Weights of a small masked image model.
Model: 2.1M parameters, 32-pixel images, arch coatnet, norm layernorm, activation gelu, patch size [2, 2], depths [3, 6, 3], widths [48, 96, 192].
Training: muon at rate 0.016, 4200 steps.
Data: trained on stained colorectal tissue patches (NCT-CRC-HE-100K), 35.7 epochs.
Rows from block 2 of a small masked image model, named by matrix and row number. Rows with one number belong to one channel. Each number is 128 + 24 x the weight over its row's rms, rounded and kept within 0 to 255. All counts start at 0. Numbers have three digits each.
After each channel's rows are labels from the 100 images, of 14848, where the channel reaches its highest value: "responds to" is what is common among them. Only what is clearly more common there than usual is listed. The data: stained colorectal tissue patches (NCT-CRC-HE-100K). In brackets: how many of the 100.
# convs0: expand pointwise conv (model.blocks.2.convs.0.weight, 192x48x1x1), inputs 0-47
# convs1: depthwise 3x3 conv (model.blocks.2.convs.1.weight, 192x1x3x3, trained with AdamW), a 3x3 kernel
# convs2: project pointwise conv (model.blocks.2.convs.2.weight, 48x192x1x1, transposed), outputs 0-47

convs0.34:117085104129137085105117109124147152164103153124128157159127132143110138076145165131103103117097124144136096171098142112118123167113128153172105
convs1.34:114145141121185153121152124
convs2.34:134116118132098153120124103124080077142178125093117139104154118118101148112094083104151122129149119139130104115124149105136164098162154126080114
responds to: tissue: normal colon mucosa (33)

convs0.151:125092148135144113127139121214138123146152083161129118129111121156117165126099142119141097133096074138113117092110122125136086142139132147122134
convs1.151:151147091122092126100133155
convs2.151:117092095134136135109123138159136140089120066152147130149117112162156103124157118080136154115113131158113107135115120142169111102106171168123151
responds to: tissue: tumour epithelium (35)

convs0.6:148114127105123156172136098109137096122165084112161131092143119149147153110109088126146124145155113110145128157112094144140156087106108122157176
convs1.6:107131117091098082133117123
convs2.6:128147123140097112090138126144131139121149112158128126114129106146134121103120133063132160166146121100103083161178109155130085153134116101171134
responds to: tissue: tumour epithelium (34)

convs0.70:136132144117144118144119104064120085137133140115100167166135131125159149096112126149135157122123132093111135103168139079151095157093132106150153
convs1.70:121129157115160118159097095
convs2.70:118127158148167160104136124174110132182151129129086125114171118104128166141160124149107133138133132165112115148107103157098113160104146092138109
responds to: tissue: tumour epithelium (43)

convs0.54:132101098128113146173111145118080112172133125099124135170092151080173123102141126150117154167106122105111133116146122106147123109109135089141149
convs1.54:092130150093103120141155103
convs2.54:159112145121157132102120165169146139177092158143099144132131115116152118147115120176114134103127114162122106122108113081088118120115147132178157
responds to: tissue: tumour epithelium (40)

convs0.123:154140172107135145082128095151127133174117157109136124162129135135135119138143124118122189112082112122130145159121103122103145142135106074096096
convs1.123:118134148162179104144130127
convs2.123:139119119155097160182115110133164124140130163114083113117154116130091127149098133135122084137092143114110122116136132126167122173118095077150125
responds to: tissue: normal colon mucosa (40); tissue: lymphocytes (30)

convs0.0:121173113096133112178138118166145116147123108170128111116125141158134132159161145115149132124085138135139104134148137128159087158149130161079087
convs1.0:163100107138136142089118156
convs2.0:117109126109111123125129088173154149085119131132157155122090072153113174105142118128106116121115125139136136141144123129141091119141194168130106
responds to: tissue: tumour epithelium (45)

convs0.118:104153153146138173120111081178142110115084141114116112121127127129124136095121126122172139133140117153122092135073107132161139102147114134076101
convs1.118:171120144106148162109152120
convs2.118:074151119112150095116120139139119150151158083100101146130088131109136123158101160097137158109085129101107114113122173094123139100144157134129112
responds to: tissue: lymphocytes (80)

convs0.26:140124118113094130114122103147159101151105156081126136147156114104125171085148130148111104137121133103115117187137108152140160128130191114149110
convs1.26:159120101118091115096114153
convs2.26:142133121109121130120142104128122132148154193168113134099123141120083149137123128156159130140113107137153155109139080174146091139121078129104163
responds to: tissue: adipose tissue (28)

convs0.53:138090143158097111131138102131144153098135143125108148112122186092110140141127155130145109093132157158163123091138113133143151169122103089092162
convs1.53:143147126136192139116139118
convs2.53:114134174125109143150140170123121126145144095158144126145140160127152130143133139144163152157128152103157138073070109175118124119123092094111121
responds to: tissue: tumour epithelium (36); tissue: normal colon mucosa (33)

convs0.150:149088142106109097133124118112135172134172152142159151119134121116099157139152118148108096101140139139126134157104125123191126163105079151097117
convs1.150:145155128145169158144160134
convs2.150:105099148115089121159110114127142116073126124125103173097093140114118151130119113136112126106111152131110145098091143126114118116121112050126088
responds to: tissue: adipose tissue (37)

convs0.4:133118137120131123143103109095152133144120102111105135118176136094161115102114116175122124119144102103084174162137126148133079159116162079134130
convs1.4:101129168105122120155145093
convs2.4:091111178143129139120116104122179140142084144140128151144140096139200117127131115129128114110134109140114116179132091140156094131108167131125132
responds to: tissue: tumour epithelium (38)

convs0.58:130118097135135112103112157107115114131130147105139159159155162107120122114106098092133126127095129146207109076132134122097143156122118083107132
convs1.58:124147123134196126128119134
convs2.58:113146133177164139160110134088095119117157079138125097121102146138121095160114127175112128152135108121158107124115116180130166094119146134113131
responds to: tissue: tumour epithelium (41)

convs0.2:148135124071164147124134106124127120095116124125140134149098166142095135117138123126166128137151082126113142150158201149122095090105130130099133
convs1.2:133185115134136127100098123
convs2.2:097119117079154095105115129134139145115117113094153118155132126117068162148094139132174139109155139115098140144133171081115106118117159126150142
responds to: tissue: lymphocytes (46)

convs0.77:073112140117097094141145131154123120103159119166167143155151119150139129114125132093143126152185143134126130093131149134184106114106127157093125
convs1.77:094112082107145117114111111
convs2.77:176113086081150155146146129125186155160113143130105159117114124139150124109140075150131148105149158138147111131146126097157172138143133135118124
responds to: tissue: lymphocytes (72)

convs0.103:162086108104104091148079088133127112164132182120150137130137123109132123103143136161124122133126093144122121117153147131148161139080157129152089
convs1.103:122159132175168128137143135
convs2.103:089128154118127162146147117121130175180146150134134171093095135113093143143085139134143139130150081121109122118109118103096110104138129172132100
responds to: tissue: adipose tissue (66)

convs0.44:154133137113146118126121116166122130139130155117132134153139163119138131075142107122131183090096104160131126099120090116108168125124129060094105
convs1.44:134136146146189141125148118
convs2.44:119117116139128149150127108161145173186149149114121173123157115122087111128075125164137148159128130117135157147100166161129160144154133136151120
responds to: tissue: lymphocytes (63)

convs0.50:146128111143117154155111121125111118077099140110116131087100124124121122085127110120113194125118124152184130110154105126159134107116190119125139
convs1.50:142144127129193144127143135
convs2.50:132127122064102108127103087168148136161089140130106089151119169127112145111140131118144175125148114135146118121131119152127145103162124070133122
responds to: tissue: tumour epithelium (43); tissue: lymphocytes (28)

convs0.122:154116145138099104109163137117143135142120133113083131124146184135129100130091144114157109133141119154179148078149120144138159153105105107128179
convs1.122:133167138153171146139152136
convs2.122:153125148151115165139134133147127133138150108150096134085136184128131173136104138160185170135145088101123134131084116137132139117082121110129138
responds to: tissue: adipose tissue (27)