Weights of a small masked image model.
Model: 2.1M parameters, 32-pixel images, arch coatnet, norm layernorm, activation gelu, patch size [2, 2], depths [3, 6, 3], widths [48, 96, 192].
Data: trained on stained colorectal tissue patches (NCT-CRC-HE-100K), 45211 training examples, 35.7 epochs.
Rows from block 6 of a small masked image model, named by matrix and row number. Rows with one number belong to one channel. Each number is 128 + 32 x the weight over its row's rms, rounded and kept within 0 to 255. All counts start at 0.
After each channel's rows are labels from the 100 images, of 14848, where the channel reaches its highest value: "top examples" is what is common among them; "colour at peak" is the nearest of a few named colours to the mean colour under the peak. Only what is clearly more common there than usual is listed. The data: stained colorectal tissue patches (NCT-CRC-HE-100K). In brackets: how many of the 100, against the usual share in percent.
# convs0: expand pointwise conv (model.blocks.6.convs.0.weight, 384x96x1x1), inputs 0-95
# convs1: depthwise 3x3 conv (model.blocks.6.convs.1.weight, 384x1x3x3, trained with AdamW), a 3x3 kernel
# convs2: project pointwise conv (model.blocks.6.convs.2.weight, 96x384x1x1, transposed), outputs 0-95

convs0.383 [108  41 117 106 110  95 100 173 155 175 108 136 109 115 202 141 138  89 118 189  89 113 122 154 147 121  81  91 166 152 115  91 132 123 120 196 124 114 121 131  98 141 125 110 164 141 143  93 148 154 151  93 121 134 151 135 149 127  94 115  84  89 179  69 150 152 135 122  71 175 105 154 132  87 148 140 152 122 138 141 143 154 163 107 180 187 155  72 121 123 194 182  71 163 133 160]
convs1.383 [133 183 136  94 175 111  96 160 149]
convs2.383 [127 117 145 189  90 110  86 142 114  98 154 123 148 135 101  99 151 131 141 149 106 167 118  95 159  66 185 159 101 142 147 153 112 138  81  98 120 174 102 135 142 163 181 180 159  51 141 144 102 116 139 122 135 166 163 146 106 109 121 158 125 121 127 125 172 131 156 147 103 153 147 120 214 128 121 131 154 183 147 102 149 112  70 186 148 158 226 166 125 113 108 115 139 105 182  66]
top examples: tissue: smooth muscle (68 vs 13.4)
colour at peak: white (99 vs 38.9)

convs0.37 [114 128 135  91 167 114  95 109 170 103 132 139 103 177 118 120  95 135 146 132 164 123 167  93  91 108 124 113 124 145 123 160 144 103  63 139  68  71 101  93 140  60 161 132 130 182 145 101 146 121 145 129  84 150 118 143 155  96  86 115 152 116 122  79 113  35  99 135 106 189  62 154 102 141 123 149 132 104 149 116 154 102 146 174  97 145  86 132  53 145 183 107  83  74 172 127]
convs1.37 [156 147 153 163 188 105 114  91 105]
convs2.37 [134  90 136 151  98 111 113 147 125 110 132  74 166 116 130 119 144 114 112 146 107 137 141  95 221  74 153 140 155 135 162  77 126 101 122 113  93 127 107 148  81 168  59 108  90  90 130 178 163 161  58 185 130  88 109  75  78  49 176 157 132 138 140 143 103 134 126 128 129 100 142 105 168 125 124 104  98 180 179 129 145 120 147 147 142 174 108  53 172  85 145 125 123 145 127 153]
top examples: tissue: normal colon mucosa (40 vs 8.6); tissue: tumour epithelium (33 vs 14.9)
colour at peak: black (44 vs 2.8)

convs0.1 [110 107 143 139 175 155  76 146 115 137 163 167 150 180  94 138 101  92 149 146 172 113 155 109 127 121 130 146 155  68 136  70 107  81 108 135 124 122  96 151 171  91 168  94 158 124 155 120  97 132 105 129 182  79 107 146 100 145 168 130 156 133 114 123  79  82  97 115 185 169  71 105 145  40 102 172 145 105 116 113 117 145 123  65  67 170 135 144 165  56 150 114 126 159 146  96]
convs1.1 [123 106 123 164 184 175 114  92 107]
convs2.1 [121 124 159 185  91 116 154 145 118 110 153 107 116  98 181 122  97 130 108 108 112  95  90 122 112 167  75 215 126 140  83 197 128 197 116 118  92 141 151 177 127 147 116 154 144  99 156 183 137 129 125  95 123 151 130  93 125 127  73 110  17  85 159 133 165 159 110 123 172 117 135 153  63 116 100  93 126 153 104 120 136 162  87 137 141 108 115 131 105 186 155 106  99 158 168 126]
top examples: tissue: smooth muscle (42 vs 13.4)
colour at peak: white (88 vs 38.9)

convs0.342 [ 91 173 200 114 157 106  90 119  77  77 156  92 121 101 123 103 132  85 136 171 146 168 137 150 182 176  99  99 159 162 144 134 135 130 100 157 131 130 126  94 117  92  83 142  75 108  87  98 133 148 121  86 128 156 104  94  55  76  74  98 110 138  85 161 156 111 102 163 117 150 126 176 121 100 161 113 154 113  85 129 116  61  92  85  78 207 120 127 133  84 144 143 139 133 131 120]
convs1.342 [ 88  78 147 117 126 141  99  75 157]
convs2.342 [ 98  39 114  96 105 132 125 178 173 109 122 112 176 134 134 146 101 161 127 148  88  73 106 126 140  78 122 109 131  78 183 115 133 168 122  81 116  96  63 133 173 149  90 142  88 133 152 144 170 137  92 112 145 150 164 122 180 102 110 154  79 145 153 173 147 141 131 110 100 200 114 152 176  96  88 161 126  76 114 105 184 130 181 127 148 112 170 164 131 117 171  79 144 163 136 145]
top examples: tissue: adipose tissue (69 vs 10.3)
colour at peak: white (91 vs 38.9)

convs0.252 [132 144 101 101 152 161 175 113 143  81 108 102 118 139 115 136 117 109 171 127  71 126 128 117 119 117 198 168 112  92 105  76 130  63 120 114 125 167 105 150  79 117 147 140  70  87  68 159 188  83 144 135  96 162  73 141 164 137  96 150 120 152 122 106 172 141 165  87 105 126 105 138 144 153  91 170 113 119 119 127 133 119  64  97 115  70 124 127 162  81 122 195  96  97 166  52]
convs1.252 [132 120 141 133 221 140 136 123 126]
convs2.252 [128 167 113 143 108  71 146 143  84 189 150  88  98 105 110 170 116  97  66 153  92 115  65 178 121 125  65 143  87  98 145  73  97 124 116 120 151  68  93 135 175 107 111 111 184 125 104  96  56 134 144 103 167 110 166 166 144  88 140 139  95 110  89 123 149  74  98 155 137 112 130 150  66 103 156  92 136  98 127 116 166 128 142  97 184 109 136 133  80 136 181 136 112 155  99 121]
top examples: tissue: smooth muscle (46 vs 13.4)
colour at peak: white (100 vs 38.9)

convs0.8 [136  86 169 196 162 123  98 136 108 121 144  99 142 153 119 118 136  86  77 133 159 114  69 143 110 231 143  94 201 128 162 116 107 224 123  95 187 150 197 186  61 125 153 157 126 116 101 181 146 148 110 136 163 134 143 109 144 100 128 146 129 138 128 102 122 135 166 164 138 132  82 137 134  91  80 110 118 133 105 105  95 132 106 152 120 125 159 124 182  83 128 159 117 130 129 135]
convs1.8 [165 183 153 157 127 150 118  91  90]
convs2.8 [145 173 137 116 147 160  93  95  59 187 146 122 134 132  78 181  91 199 151 152 106 157 163 142 102 178 117 141 113  93  91 154 107 106  56 166 109  83 146 170 149 161 141  99 128 131 156 124 143  71 151 142 186 111 138 151 100 153  73 105  93 121 182 107 221  60 100 125  80 109 132 130 128  90 126 125 165 149  87 128 149 116  98 115 118 121 149 130  97 121 107 172 127 118 133 124]
top examples: tissue: tumour epithelium (57 vs 14.9)
colour at peak: white (94 vs 38.9)

convs0.96 [ 75 165 115 119 108 113 105 105 189 199 128 157 101 128 123  93  94  88 152 142  91  78 107 141 146 162 134  87  77  95 166  44  87 108 140 129 159 149 160 102  94 127  99 124 119 120 130 113 105 150 123  68  86  93 128 117 114 108  97 123  86 119  98  81 139 127 139 106 119 152 166 160 124  95  96 142 111 106 140  95 137 116 201  75 127  63 202 118  95  96 126 112 151 107 203 129]
convs1.96 [ 98  66 105 126  88 113 145 171 129]
convs2.96 [122 178 141 137 196 149  82 107 169  90  71 102 167 151 140  76 143 151  72 110 149 100 127 127 131 148 121 153 132 166 135 151  97 108 123 119 170 163 101 112 127 156 102 157 136 136 170 104 204  94  97 194  73 146 165 125  86 101 168 102  91 136 111  86 120 150 132 150  91 154 126 166  67  88 121  40 122  90 126  95 129 144 143 117 145  97 165 122 105 159 179 135 101  91 171 115]
top examples: tissue: normal colon mucosa (70 vs 8.6)
colour at peak: grey (97 vs 58.3)

convs0.199 [146 145  82 107 120  97 107 122  81 129  96 146 121  91 131 156  99 134 139 129 151  96  88 151 149 147  98 241 118 110 116 120 138 156 119  74  92 149 126 145 124 117 165 106 116 192 143 115 112 106 154 135  59 141 102  96 189 122  76 191  94 137 126 149 122 132 144 207 100 160  88 191 156  73 132 131  65 106 102 124 123 123  84 161  71  97 139 124 128 118 170 135 162 140 158  98]
convs1.199 [146 145 134 151 197 141 112  86  94]
convs2.199 [134  87 112 160 170 128 109 164 143 110 188 108  89 148 164 135 135 102 115 153 104 144 124 109 106 202  82 120 106 172 121 196 123 112 104 171 121 117  89 139  92 147 100 188 159  86 163 148 173 145 113 124 163 100 137 175 143 124  88 103 114 140 108 168 167 128 105 194  87 126 156 183 144 144  97  90 183 155 159 119 170 131 136 180 124 115 159 109  96  72 112 114  45 102 107  95]
top examples: tissue: tumour epithelium (50 vs 14.9)
colour at peak: white (89 vs 38.9)

convs0.195 [112 163 128 119 137 154 164  68 218 107 132  92 148 182 114 174 128  63 172 125 134 188 100  97 151 139 113  80 102 190 162 106 114 137  98 156 142 119  88 140 126 156 111 112 102 162 128 152 146 174 141 136 144 164 139 142 160  88 173 133 120 149 117 163 106  82 135 166 152  63 125 135 162 119  80 181 115 116  91  89 144 126 122 142 101 100  92  60 123 125 130 103 107 119  87 207]
convs1.195 [181 182 142  99 127 107 153 111 161]
convs2.195 [193 111 130 111  85  89 110 186  94 146 119 139 116 125 146 122 142 140 134 139 109 132 149 118 143 138 130 141 115  99  75 115 152 129 112 117 120  90 116 170 147  95 187 111 127 112  77  90 102  93 128 164  58 124 172 100 125 194  99  67  61 108 172 130 183 116 133 120 157 161 158 123 105  98  99 142 176 151 135 124  92 128 227 152 145 168 154 173  93 129  59 159 134  84 117 165]
top examples: tissue: lymphocytes (32 vs 11.4); tissue: normal colon mucosa (28 vs 8.6)
colour at peak: black (37 vs 2.8)

convs0.287 [139  76 140  94  57 127  85 145 192 108 104 140 152  93 145 135  98 174 106  98 126  64 158 106 175 113 130 131 120 157  83 113  93 138  98 146  99 140  86 161 121 161  65 105 103 114 136 141 139 182 103 141  94 116 132 142 143 158 135  91 153 132 145 147 108  63  61 151  80 156 146 161  75 113  96  80 111 154 190 122 134 160  91 179 104 179 112  84  83 166 122 142  87 125 134 151]
convs1.287 [ 67 104 141 115 125 194 130 143 136]
convs2.287 [118 101 183 135  65 114 129  79 111 100 159 158 149 133 113 116 133 142 117 183 112 127  69 122 145 101  78 132  95 142  94 130 186 112 146 157 143 124 138 107 131 106 147 170 107 126 127  99 126 142 195 190 114  68 138 111 123 110 137 151 136  81  97 127 110 131 105 127  91 147 179 109 148 143 113  28 178  34 164  96 150 118 126 119 154 131 167 111 109 178 121 175 171 151 186 151]
top examples: tissue: tumour epithelium (35 vs 14.9)
colour at peak: white (68 vs 38.9)

convs0.301 [112  99 164 123 140 115 100 144 108  90 144 149 138 109  92 101 177 118  95 202 138 163 133  81  87 123  95 107 137 152 129 167 111  82 127 154  95  95 125 221 121  79 139 121 140 122 106 122 144 122  77 130 150 143 146 123 174 111  77  79 138 167 110 186 137 169  96 200 120 129  98  54 165  91 131 109  91 146  33 139 132  96 142 132 161 113 123 117  90 163 130 110 118 104 183 122]
convs1.301 [131 107 117 146 117 124 182  56 127]
convs2.301 [138 118 132 131 101 145 149 132  51 115 106 122 128 152 131  92 140 131 184 165 101 123  75 143 154 171 156 113 146 116 164 130 113 101  86 108 147 142 147 166 101 165 109 191 149  77 150 112  60 150 187  79  99 144 137  99 109 142 135 125 172  67 143  93 129 112 101  96 150 155 117  85 126 119 158 102 119  52 152 158 100 123  62 161 119 101 107 136  79  98 122 196  49 103 123  95]
top examples: tissue: tumour epithelium (49 vs 14.9)
colour at peak: grey (94 vs 58.3)

convs0.311 [189 168 158  74 101 152 122  96 212 171 106 133 108 163 145 106 130  99 107 140 144 100  86 102 182 161 126 131  99 129 145 132 127 125  90 145 113 178  87 160  76 142  95 162 144 106 135 210  85 141 186 111 155 130 171 136 143 141 115  89 142 165 156 187 149 112 160 191  82 146 112 147  73 140 101  93 200 141 112 125 152 111 105 107  97 167 127  72 100 115 116 131 130 140 112 152]
convs1.311 [ 67 101 141 161 146 132  89 110 164]
convs2.311 [107  71 136 142 123 178 111 156 114 111 156 105 144 168  71 152 140 119 143  81 126  94 122 118  80  99 122 104 182 112 175 149 124 115 142 128 145 116  97  81 118 155 146  95  97  81 102 132 113 159 133  94  60 128  99 174 189  77 106 123 115 113 126 107 139 132  74 181  51  81 134 135 145 119 106 128  80  96 128 140  83  39 143 108  47 113 168 181 124 138 142 126 151 120  95 136]
top examples: tissue: lymphocytes (80 vs 11.4)
colour at peak: black (78 vs 2.8)

convs0.143 [134 195 141 136 119 176  85 103 133  72 175 148 125 129  93 120 182 128 141 135 114 198 137 177 120 195 111  96 147 140 134 138 110 150 100 159 186 128  92  94 127  70 126 110  96 121 107  86 138 152 175 163 115  75 122 142 108 129  72 111  48  92 137  92 143  66 135 169 148 105 114 104 138 105 132 199 156 135 181 132 138 138 149 158 149 110 137  61  95  74 137 133 138 110 151 111]
convs1.143 [137 148 139 158 166 156 133 199 148]
convs2.143 [158  89 107 113 213 201  71 109 114 122 155 181 184 165 118  83 142 168 124 125 129 114 162 162 150  81 151 143  94 156  76 109 123 106 162  86  92 183 150 133  97  83 146 101 140 114 176 111 172 113  85 117 119 124  95 114 118 140 176 166 106  95 128 183 137 155  74 138 147 127 124 140 102 106 152 106 131 152 168 160 161  82 137 129 126 132 157 109 189 134  76 200 116 136 103 122]
top examples: tissue: adipose tissue (86 vs 10.3)
colour at peak: white (77 vs 38.9)

convs0.131 [ 64 185 162 135 122 136 165 133 161  81 150 140 109  83  77 161 134 128 119 128 104 155 121  86 119 199  99  50 144 147 183 132 126 139  86 127 163 105 170 121 191  46 151 122 149 102 119 169  61 155 126 130  95 134  94 160 155 141 151 124 147 120 124  90 134 117 110 126  70 151 136 121 173 155 108 153  84 106 187  96 110 150 186 111 139 110 112 157 118 138 154 146  74  94  94 146]
convs1.131 [107 147 155 172 194 138 120 109 100]
convs2.131 [157  98 195  94 140 110  60  98 140 122 160 137 158 122 164 152 108 149 132 116 170 160  73  82 129 164 135 123 137 124 103 106 167 159 100 208 184  99 150 136  69 105 156 171  76 129 103 144 101 150 126  93 118 156 180 138 114 147  66  96 151 156 128 176 130 113 109 165 187  87 138 142  64 150 128 146 180 158 131 184 111 136 109  79 117  90 119 118 114 124 182 152 104 146 149 154]
top examples: tissue: normal colon mucosa (66 vs 8.6)
colour at peak: black (43 vs 2.8)

convs0.310 [154 134 139  42  88 135 135  73 110  64 178  96 160  95 134 120 146 144  47 131 155 102 202 121 106 134 140  93  89 106 120 136 125 125 195 143 165 106  92 139 128 137 189 119  81  84 150 199 125 124  58 113 146  72 110 131 118  74  77 101 105 138 154 160 120 171 160 161 115 126 132 104  93 123 105 110 140 109 129 129 128  96 134 110  97 161  83 121 128 109 100 117 173 159 109 147]
convs1.310 [170 110 138 203 126 142 160 117 128]
convs2.310 [131 160 117 134 159 140  49  69 144 163 117 146 163  92 116 138  85  97  91 135 128 152 144 130  73 106  94 136 175 120 136 158 125  64 126 124 116 131 163 132 130  75  74 164 151 141  96 152  76 104 163  98 147 173 186  88 166 124 109 144  86 104 138 131 125 134 117  40  98 115  71 138 122 126 118 126 115 169 112 167 107 100 224 135 148 179  97 111 159 178 132 161 120 107 145 119]
top examples: tissue: lymphocytes (62 vs 11.4)
colour at peak: black (39 vs 2.8)

convs0.324 [ 93 208  82  97 115 129 115 101 139 151 126 184 125 152 163 144 159 138  77 115 159 155 126 111 142 145  65 144  83 157 135  93 128 139 144 146 130 151 184 120 131  75 110  91 101 168  98 124  95  96 103  94 165 123 130  76 130 163 117  98 106 127 124 116  71 173 132 191 131 169 110  69 176 138  92 132 171  87 190 111 110 151 126 132 104 157 146 122 140 121  67  57 118 145 133 198]
convs1.324 [ 89  78 135 107  91  90 152 123  93]
convs2.324 [ 91 162  61 131 104 110 107 168 166  95 148 121 108 100 146  97 140 155 101 159 150 132 120 190 144 111 135 146  91 159 110 154 137 161  98 187  66 158 124 143 111 181 154 157 139 142 172  58 130  87 114 174 143 134 108 154 105 123 150  63 216  87 173 130 116 166 147 165 105 109  60 133 143  98 147  94 172 124 153 110 132 139  92  95  97 113 149  87 105 139 160  80 130 108 161  84]
top examples: tissue: normal colon mucosa (57 vs 8.6)
colour at peak: grey (90 vs 58.3)

convs0.29 [128 120 130 166 153  93 125 170 154 160 161 128 125  46 127  78  70 128 201 117 169 158 107 106 180 161 124 139 126 134  93 125 204 110 144 154  73 103 108 144 128  95 126  82 113  92 104 127 126 113 163  80 164 134 166 109 134 124 116 109 126 155 131  40  77 135 126 110 117 133 133 125 113 103 112 198 156 104 168 170 139  77 148  95 122 150 184 139 107 159 185 123 178 132  87 121]
convs1.29 [141 166 188 118  89 162 114  97 134]
convs2.29 [120 138 136 181 144  71 142 173 149 168 133 114  88 112 171 126 142 141 168 183 184 148 100 124 123 172  91 123  88 132  70 161 140 101 125 190  72 111  77 148 186 161 106  84 186 153 163 129 134 121 151 143 144 153 122 115 149 171 137 142 151 173 114  77  81 124 126  76 130 118 192 172 166 133 160 139 135 141  82 120 132 147 110 139 168 128 165 110 132 132 126 125 226 162 110 116]
top examples: tissue: normal colon mucosa (55 vs 8.6)
colour at peak: grey (97 vs 58.3)

convs0.179 [100 126 137  50 154 122 145 143 225 116 139 152  93 190 140 120 147  86 116  93 116  79 106 106 129 125 137 105 148 131 160 170 168 121 115 125 176 138 112  91 143 140 126  66  71 130 162 114 136 207 120 130 120 172 131  82 124 114 171 188 107 166  99 131 135  92 144 122 111 169 158 117 198 111 122 138 104 171 167 129 136 119 177 149 142 145 157 179 140  98 171  66 104 149 100 102]
convs1.179 [179 112 115 202 137 123 150 115 128]
convs2.179 [186 226 139 150  24  77 176 139 141 122  95 142 119 118 132 107 132 113 142 132 122  74 107 128 134 157 146 137 142 132 102 109  79 140 138 140 108 156 131 136  48  94 135 101 188 130 208 139 135 117  93 170 110 139 114 121 110  80 165 144 102 103  89  93 178  53 125 140 121 115 144  93 183 137 137 132 105 132 138 128 121 117 146 176 129 126 133 108 122 162  94 134 136  96 195 147]
top examples: tissue: adipose tissue (41 vs 10.3)
colour at peak: white (69 vs 38.9)

convs0.159 [151 116 111 127 116  93 118 113 167  71 130 148 138 149 147  90 185  88  87 112 115  86 168 168 104 180 172 106 187 198 139 128 118 228 168  73  85 130 134 130 102  97 116 113  90 105 104 167 162 143 133 105 174 107 186  75 112 127 182 146 173 116 159 146 144 142 119 146 144 105 152 124 163 123 105 106 136 185 102 125 145  88 116 141 151 191 143 132 167 125 171 106  91 124 137  98]
convs1.159 [187 188 123  90 104 115 128 122 125]
convs2.159 [151  94 138 143  76 158 117 159 106  90  81 108 162  72 175  80 132 119  74  81 165 139 126 130 123 179  98 136 159 136 141  75 133 126 203  99 191 207 143 139 141 172 137 119  66 137 126 142 115 157 138  64 125 152 108  82 123 123 122 115 131 135 100  97 152 141 118 179 116 121 139 143 112  93 147 154  72 177 195 149 131  65 178 119 147  93  99 136 157 119  99 130 125  86 142 107]
top examples: tissue: tumour epithelium (60 vs 14.9)
colour at peak: white (82 vs 38.9)

convs0.295 [125  89 214 161 172 149  85 165 131 136 113  63 119 163 152 105 144 158 172 101  86 101 146 101  48 115 128 102 155  71 150 125 134  43 109  97  97 148 141 147 104 158 167 199 134 170 126 113 105 127 123 163  98 129 161 165 129 109 165 204 153 111  86 140 133 139 124 165 145 154 158 135 121  95 132 142 143 164 111 108  89 138  98  82 180 145 138 147 123 168 127 137 133 110 183 146]
convs1.295 [ 83 121  87 127 127 113  76 113  80]
convs2.295 [189 131 108  94  96 111 165 118 163 141 100 191 202 141  99 138  95 114  98 108 128  80  75 110 142  97 177 132 154 122 118 100 105 197 128 107 114 142 158 104 160 146 117 119 137  96 126 114 222 127  87 139 114 102 128 119 199 156 151 144 169 126 127 166 172 145  81 113 131  98 144 108 144 124  84 185 126  75 207  84  93 168  97 175 131 134 102 142 121 137  91 121 142  98 118 124]
top examples: tissue: cancer-associated stroma (34 vs 10.7)
colour at peak: white (72 vs 38.9)

convs0.360 [160  86  47  91 122 144 130  90 146 145 112  97 152  72  75 154 128 120 153 126 119  89  83 120 118 126 132  88  57 112 105 146 128  89 172 120 141  96 165 145 185 105 158 136 125  90  92  97  82 116 125 154  62 137  99 175 132 136 170 141  90 131 105  97 128 181 154  80  91 115 165 122 117 113 161  72  90 114 127  78 192  90  70 152 127 115  80 135 159 111 124 167 154 128 110  95]
convs1.360 [158  97 132 129  65  87 145 163 145]
convs2.360 [125 107 163 177  85 126 135 134  93 123 150 102 135 122 144 158 143 115 166  84 131 115 157 123 157 143  85  97 129 115 103 141  42 165  85  97 166  66 197  80 158 112 128 144 109 147 140 143 112 125 127 105 129 130  89  94 123 109  74 101  94  92  91  83 134 171 121 149 111 166 101 139  67  76 156 174 111 113 138 115  99 163 174  82 169 124 136 219 135 139 106 107  97  90 174  83]
top examples: tissue: smooth muscle (54 vs 13.4)
colour at peak: white (98 vs 38.9)

convs0.365 [114 168 133 118 139 121 123 189 151 129 133 130 105 144 124 127 130 158 104 150 111 153 135 183 125  53 153 148 104 199 196 122 130 137 104 116 111 133  90  91 101 188 151 143 147 178  61 122 124 151  91  97 141 145 141 141 148 125 125 138  88 153  48 156  32 136 104 110 145 102  92 159 126 170 105  91 189 122  97  87 133 168 136 104 114 211 111 114 145 143 141  98 165  84 131 117]
convs1.365 [109 102 163  68 123 124 146  79 102]
convs2.365 [156 124 127 182 156 130  92 158 108 125  84  77 105 145 137 130 168 137  65 119 142 151  95 151 124 115  92 118 106 148 119 137 109  42 113 131 173  92 124 100 133  98 176 132 160 208  93 131 104  97 111 209  83 110 152 106 126 169 180 136 129 100 163 196 126 136 119 112 132 130 143 114 126 115 174  59  99 186 138 107 106 154 119 171  91 188 116 101 126  87 180 149 147 119 119  93]
top examples: tissue: tumour epithelium (42 vs 14.9); tissue: normal colon mucosa (25 vs 8.6)
colour at peak: black (31 vs 2.8)

convs0.236 [153 172 145  78  88 127 103 122 130 110  78 134  92  76 128 160 104 154 105  90 169  94 142 127 106 174 152  94  68  91  78 178 116 143  66 153 154 118 109 100 133 140 110 161 104 102  96  81  92  86 145 123 156  83 172 103 143 185 122 114 117  97 127 211 130 162  98 177 124 162 162 115 146 125  94 141  99  94 146 182 172 101 136  88 107  73  73  85 121 130 103  98 127 142 128 114]
convs1.236 [118 172 167 108 135 156  76  93 105]
convs2.236 [ 93 147 157 110  97  94  99 154 117 211 159  96 155  97  88 167 165 123 175 173  74  89 118 111 152 150 135 104 135  65 165  95  86 144 112 104  87 169 139 123 110 116 133 144 145 181 147 133 136 171 144 179 168 103 105 109  95 131  99 152  74 159 139  76 104 136 154 123 157 165 150 185 187 138 102 112 124  89 119 130 103 109 192 103 186 125 101 140 103 130 148 169  83 141 154 180]
top examples: tissue: normal colon mucosa (66 vs 8.6)
colour at peak: black (28 vs 2.8)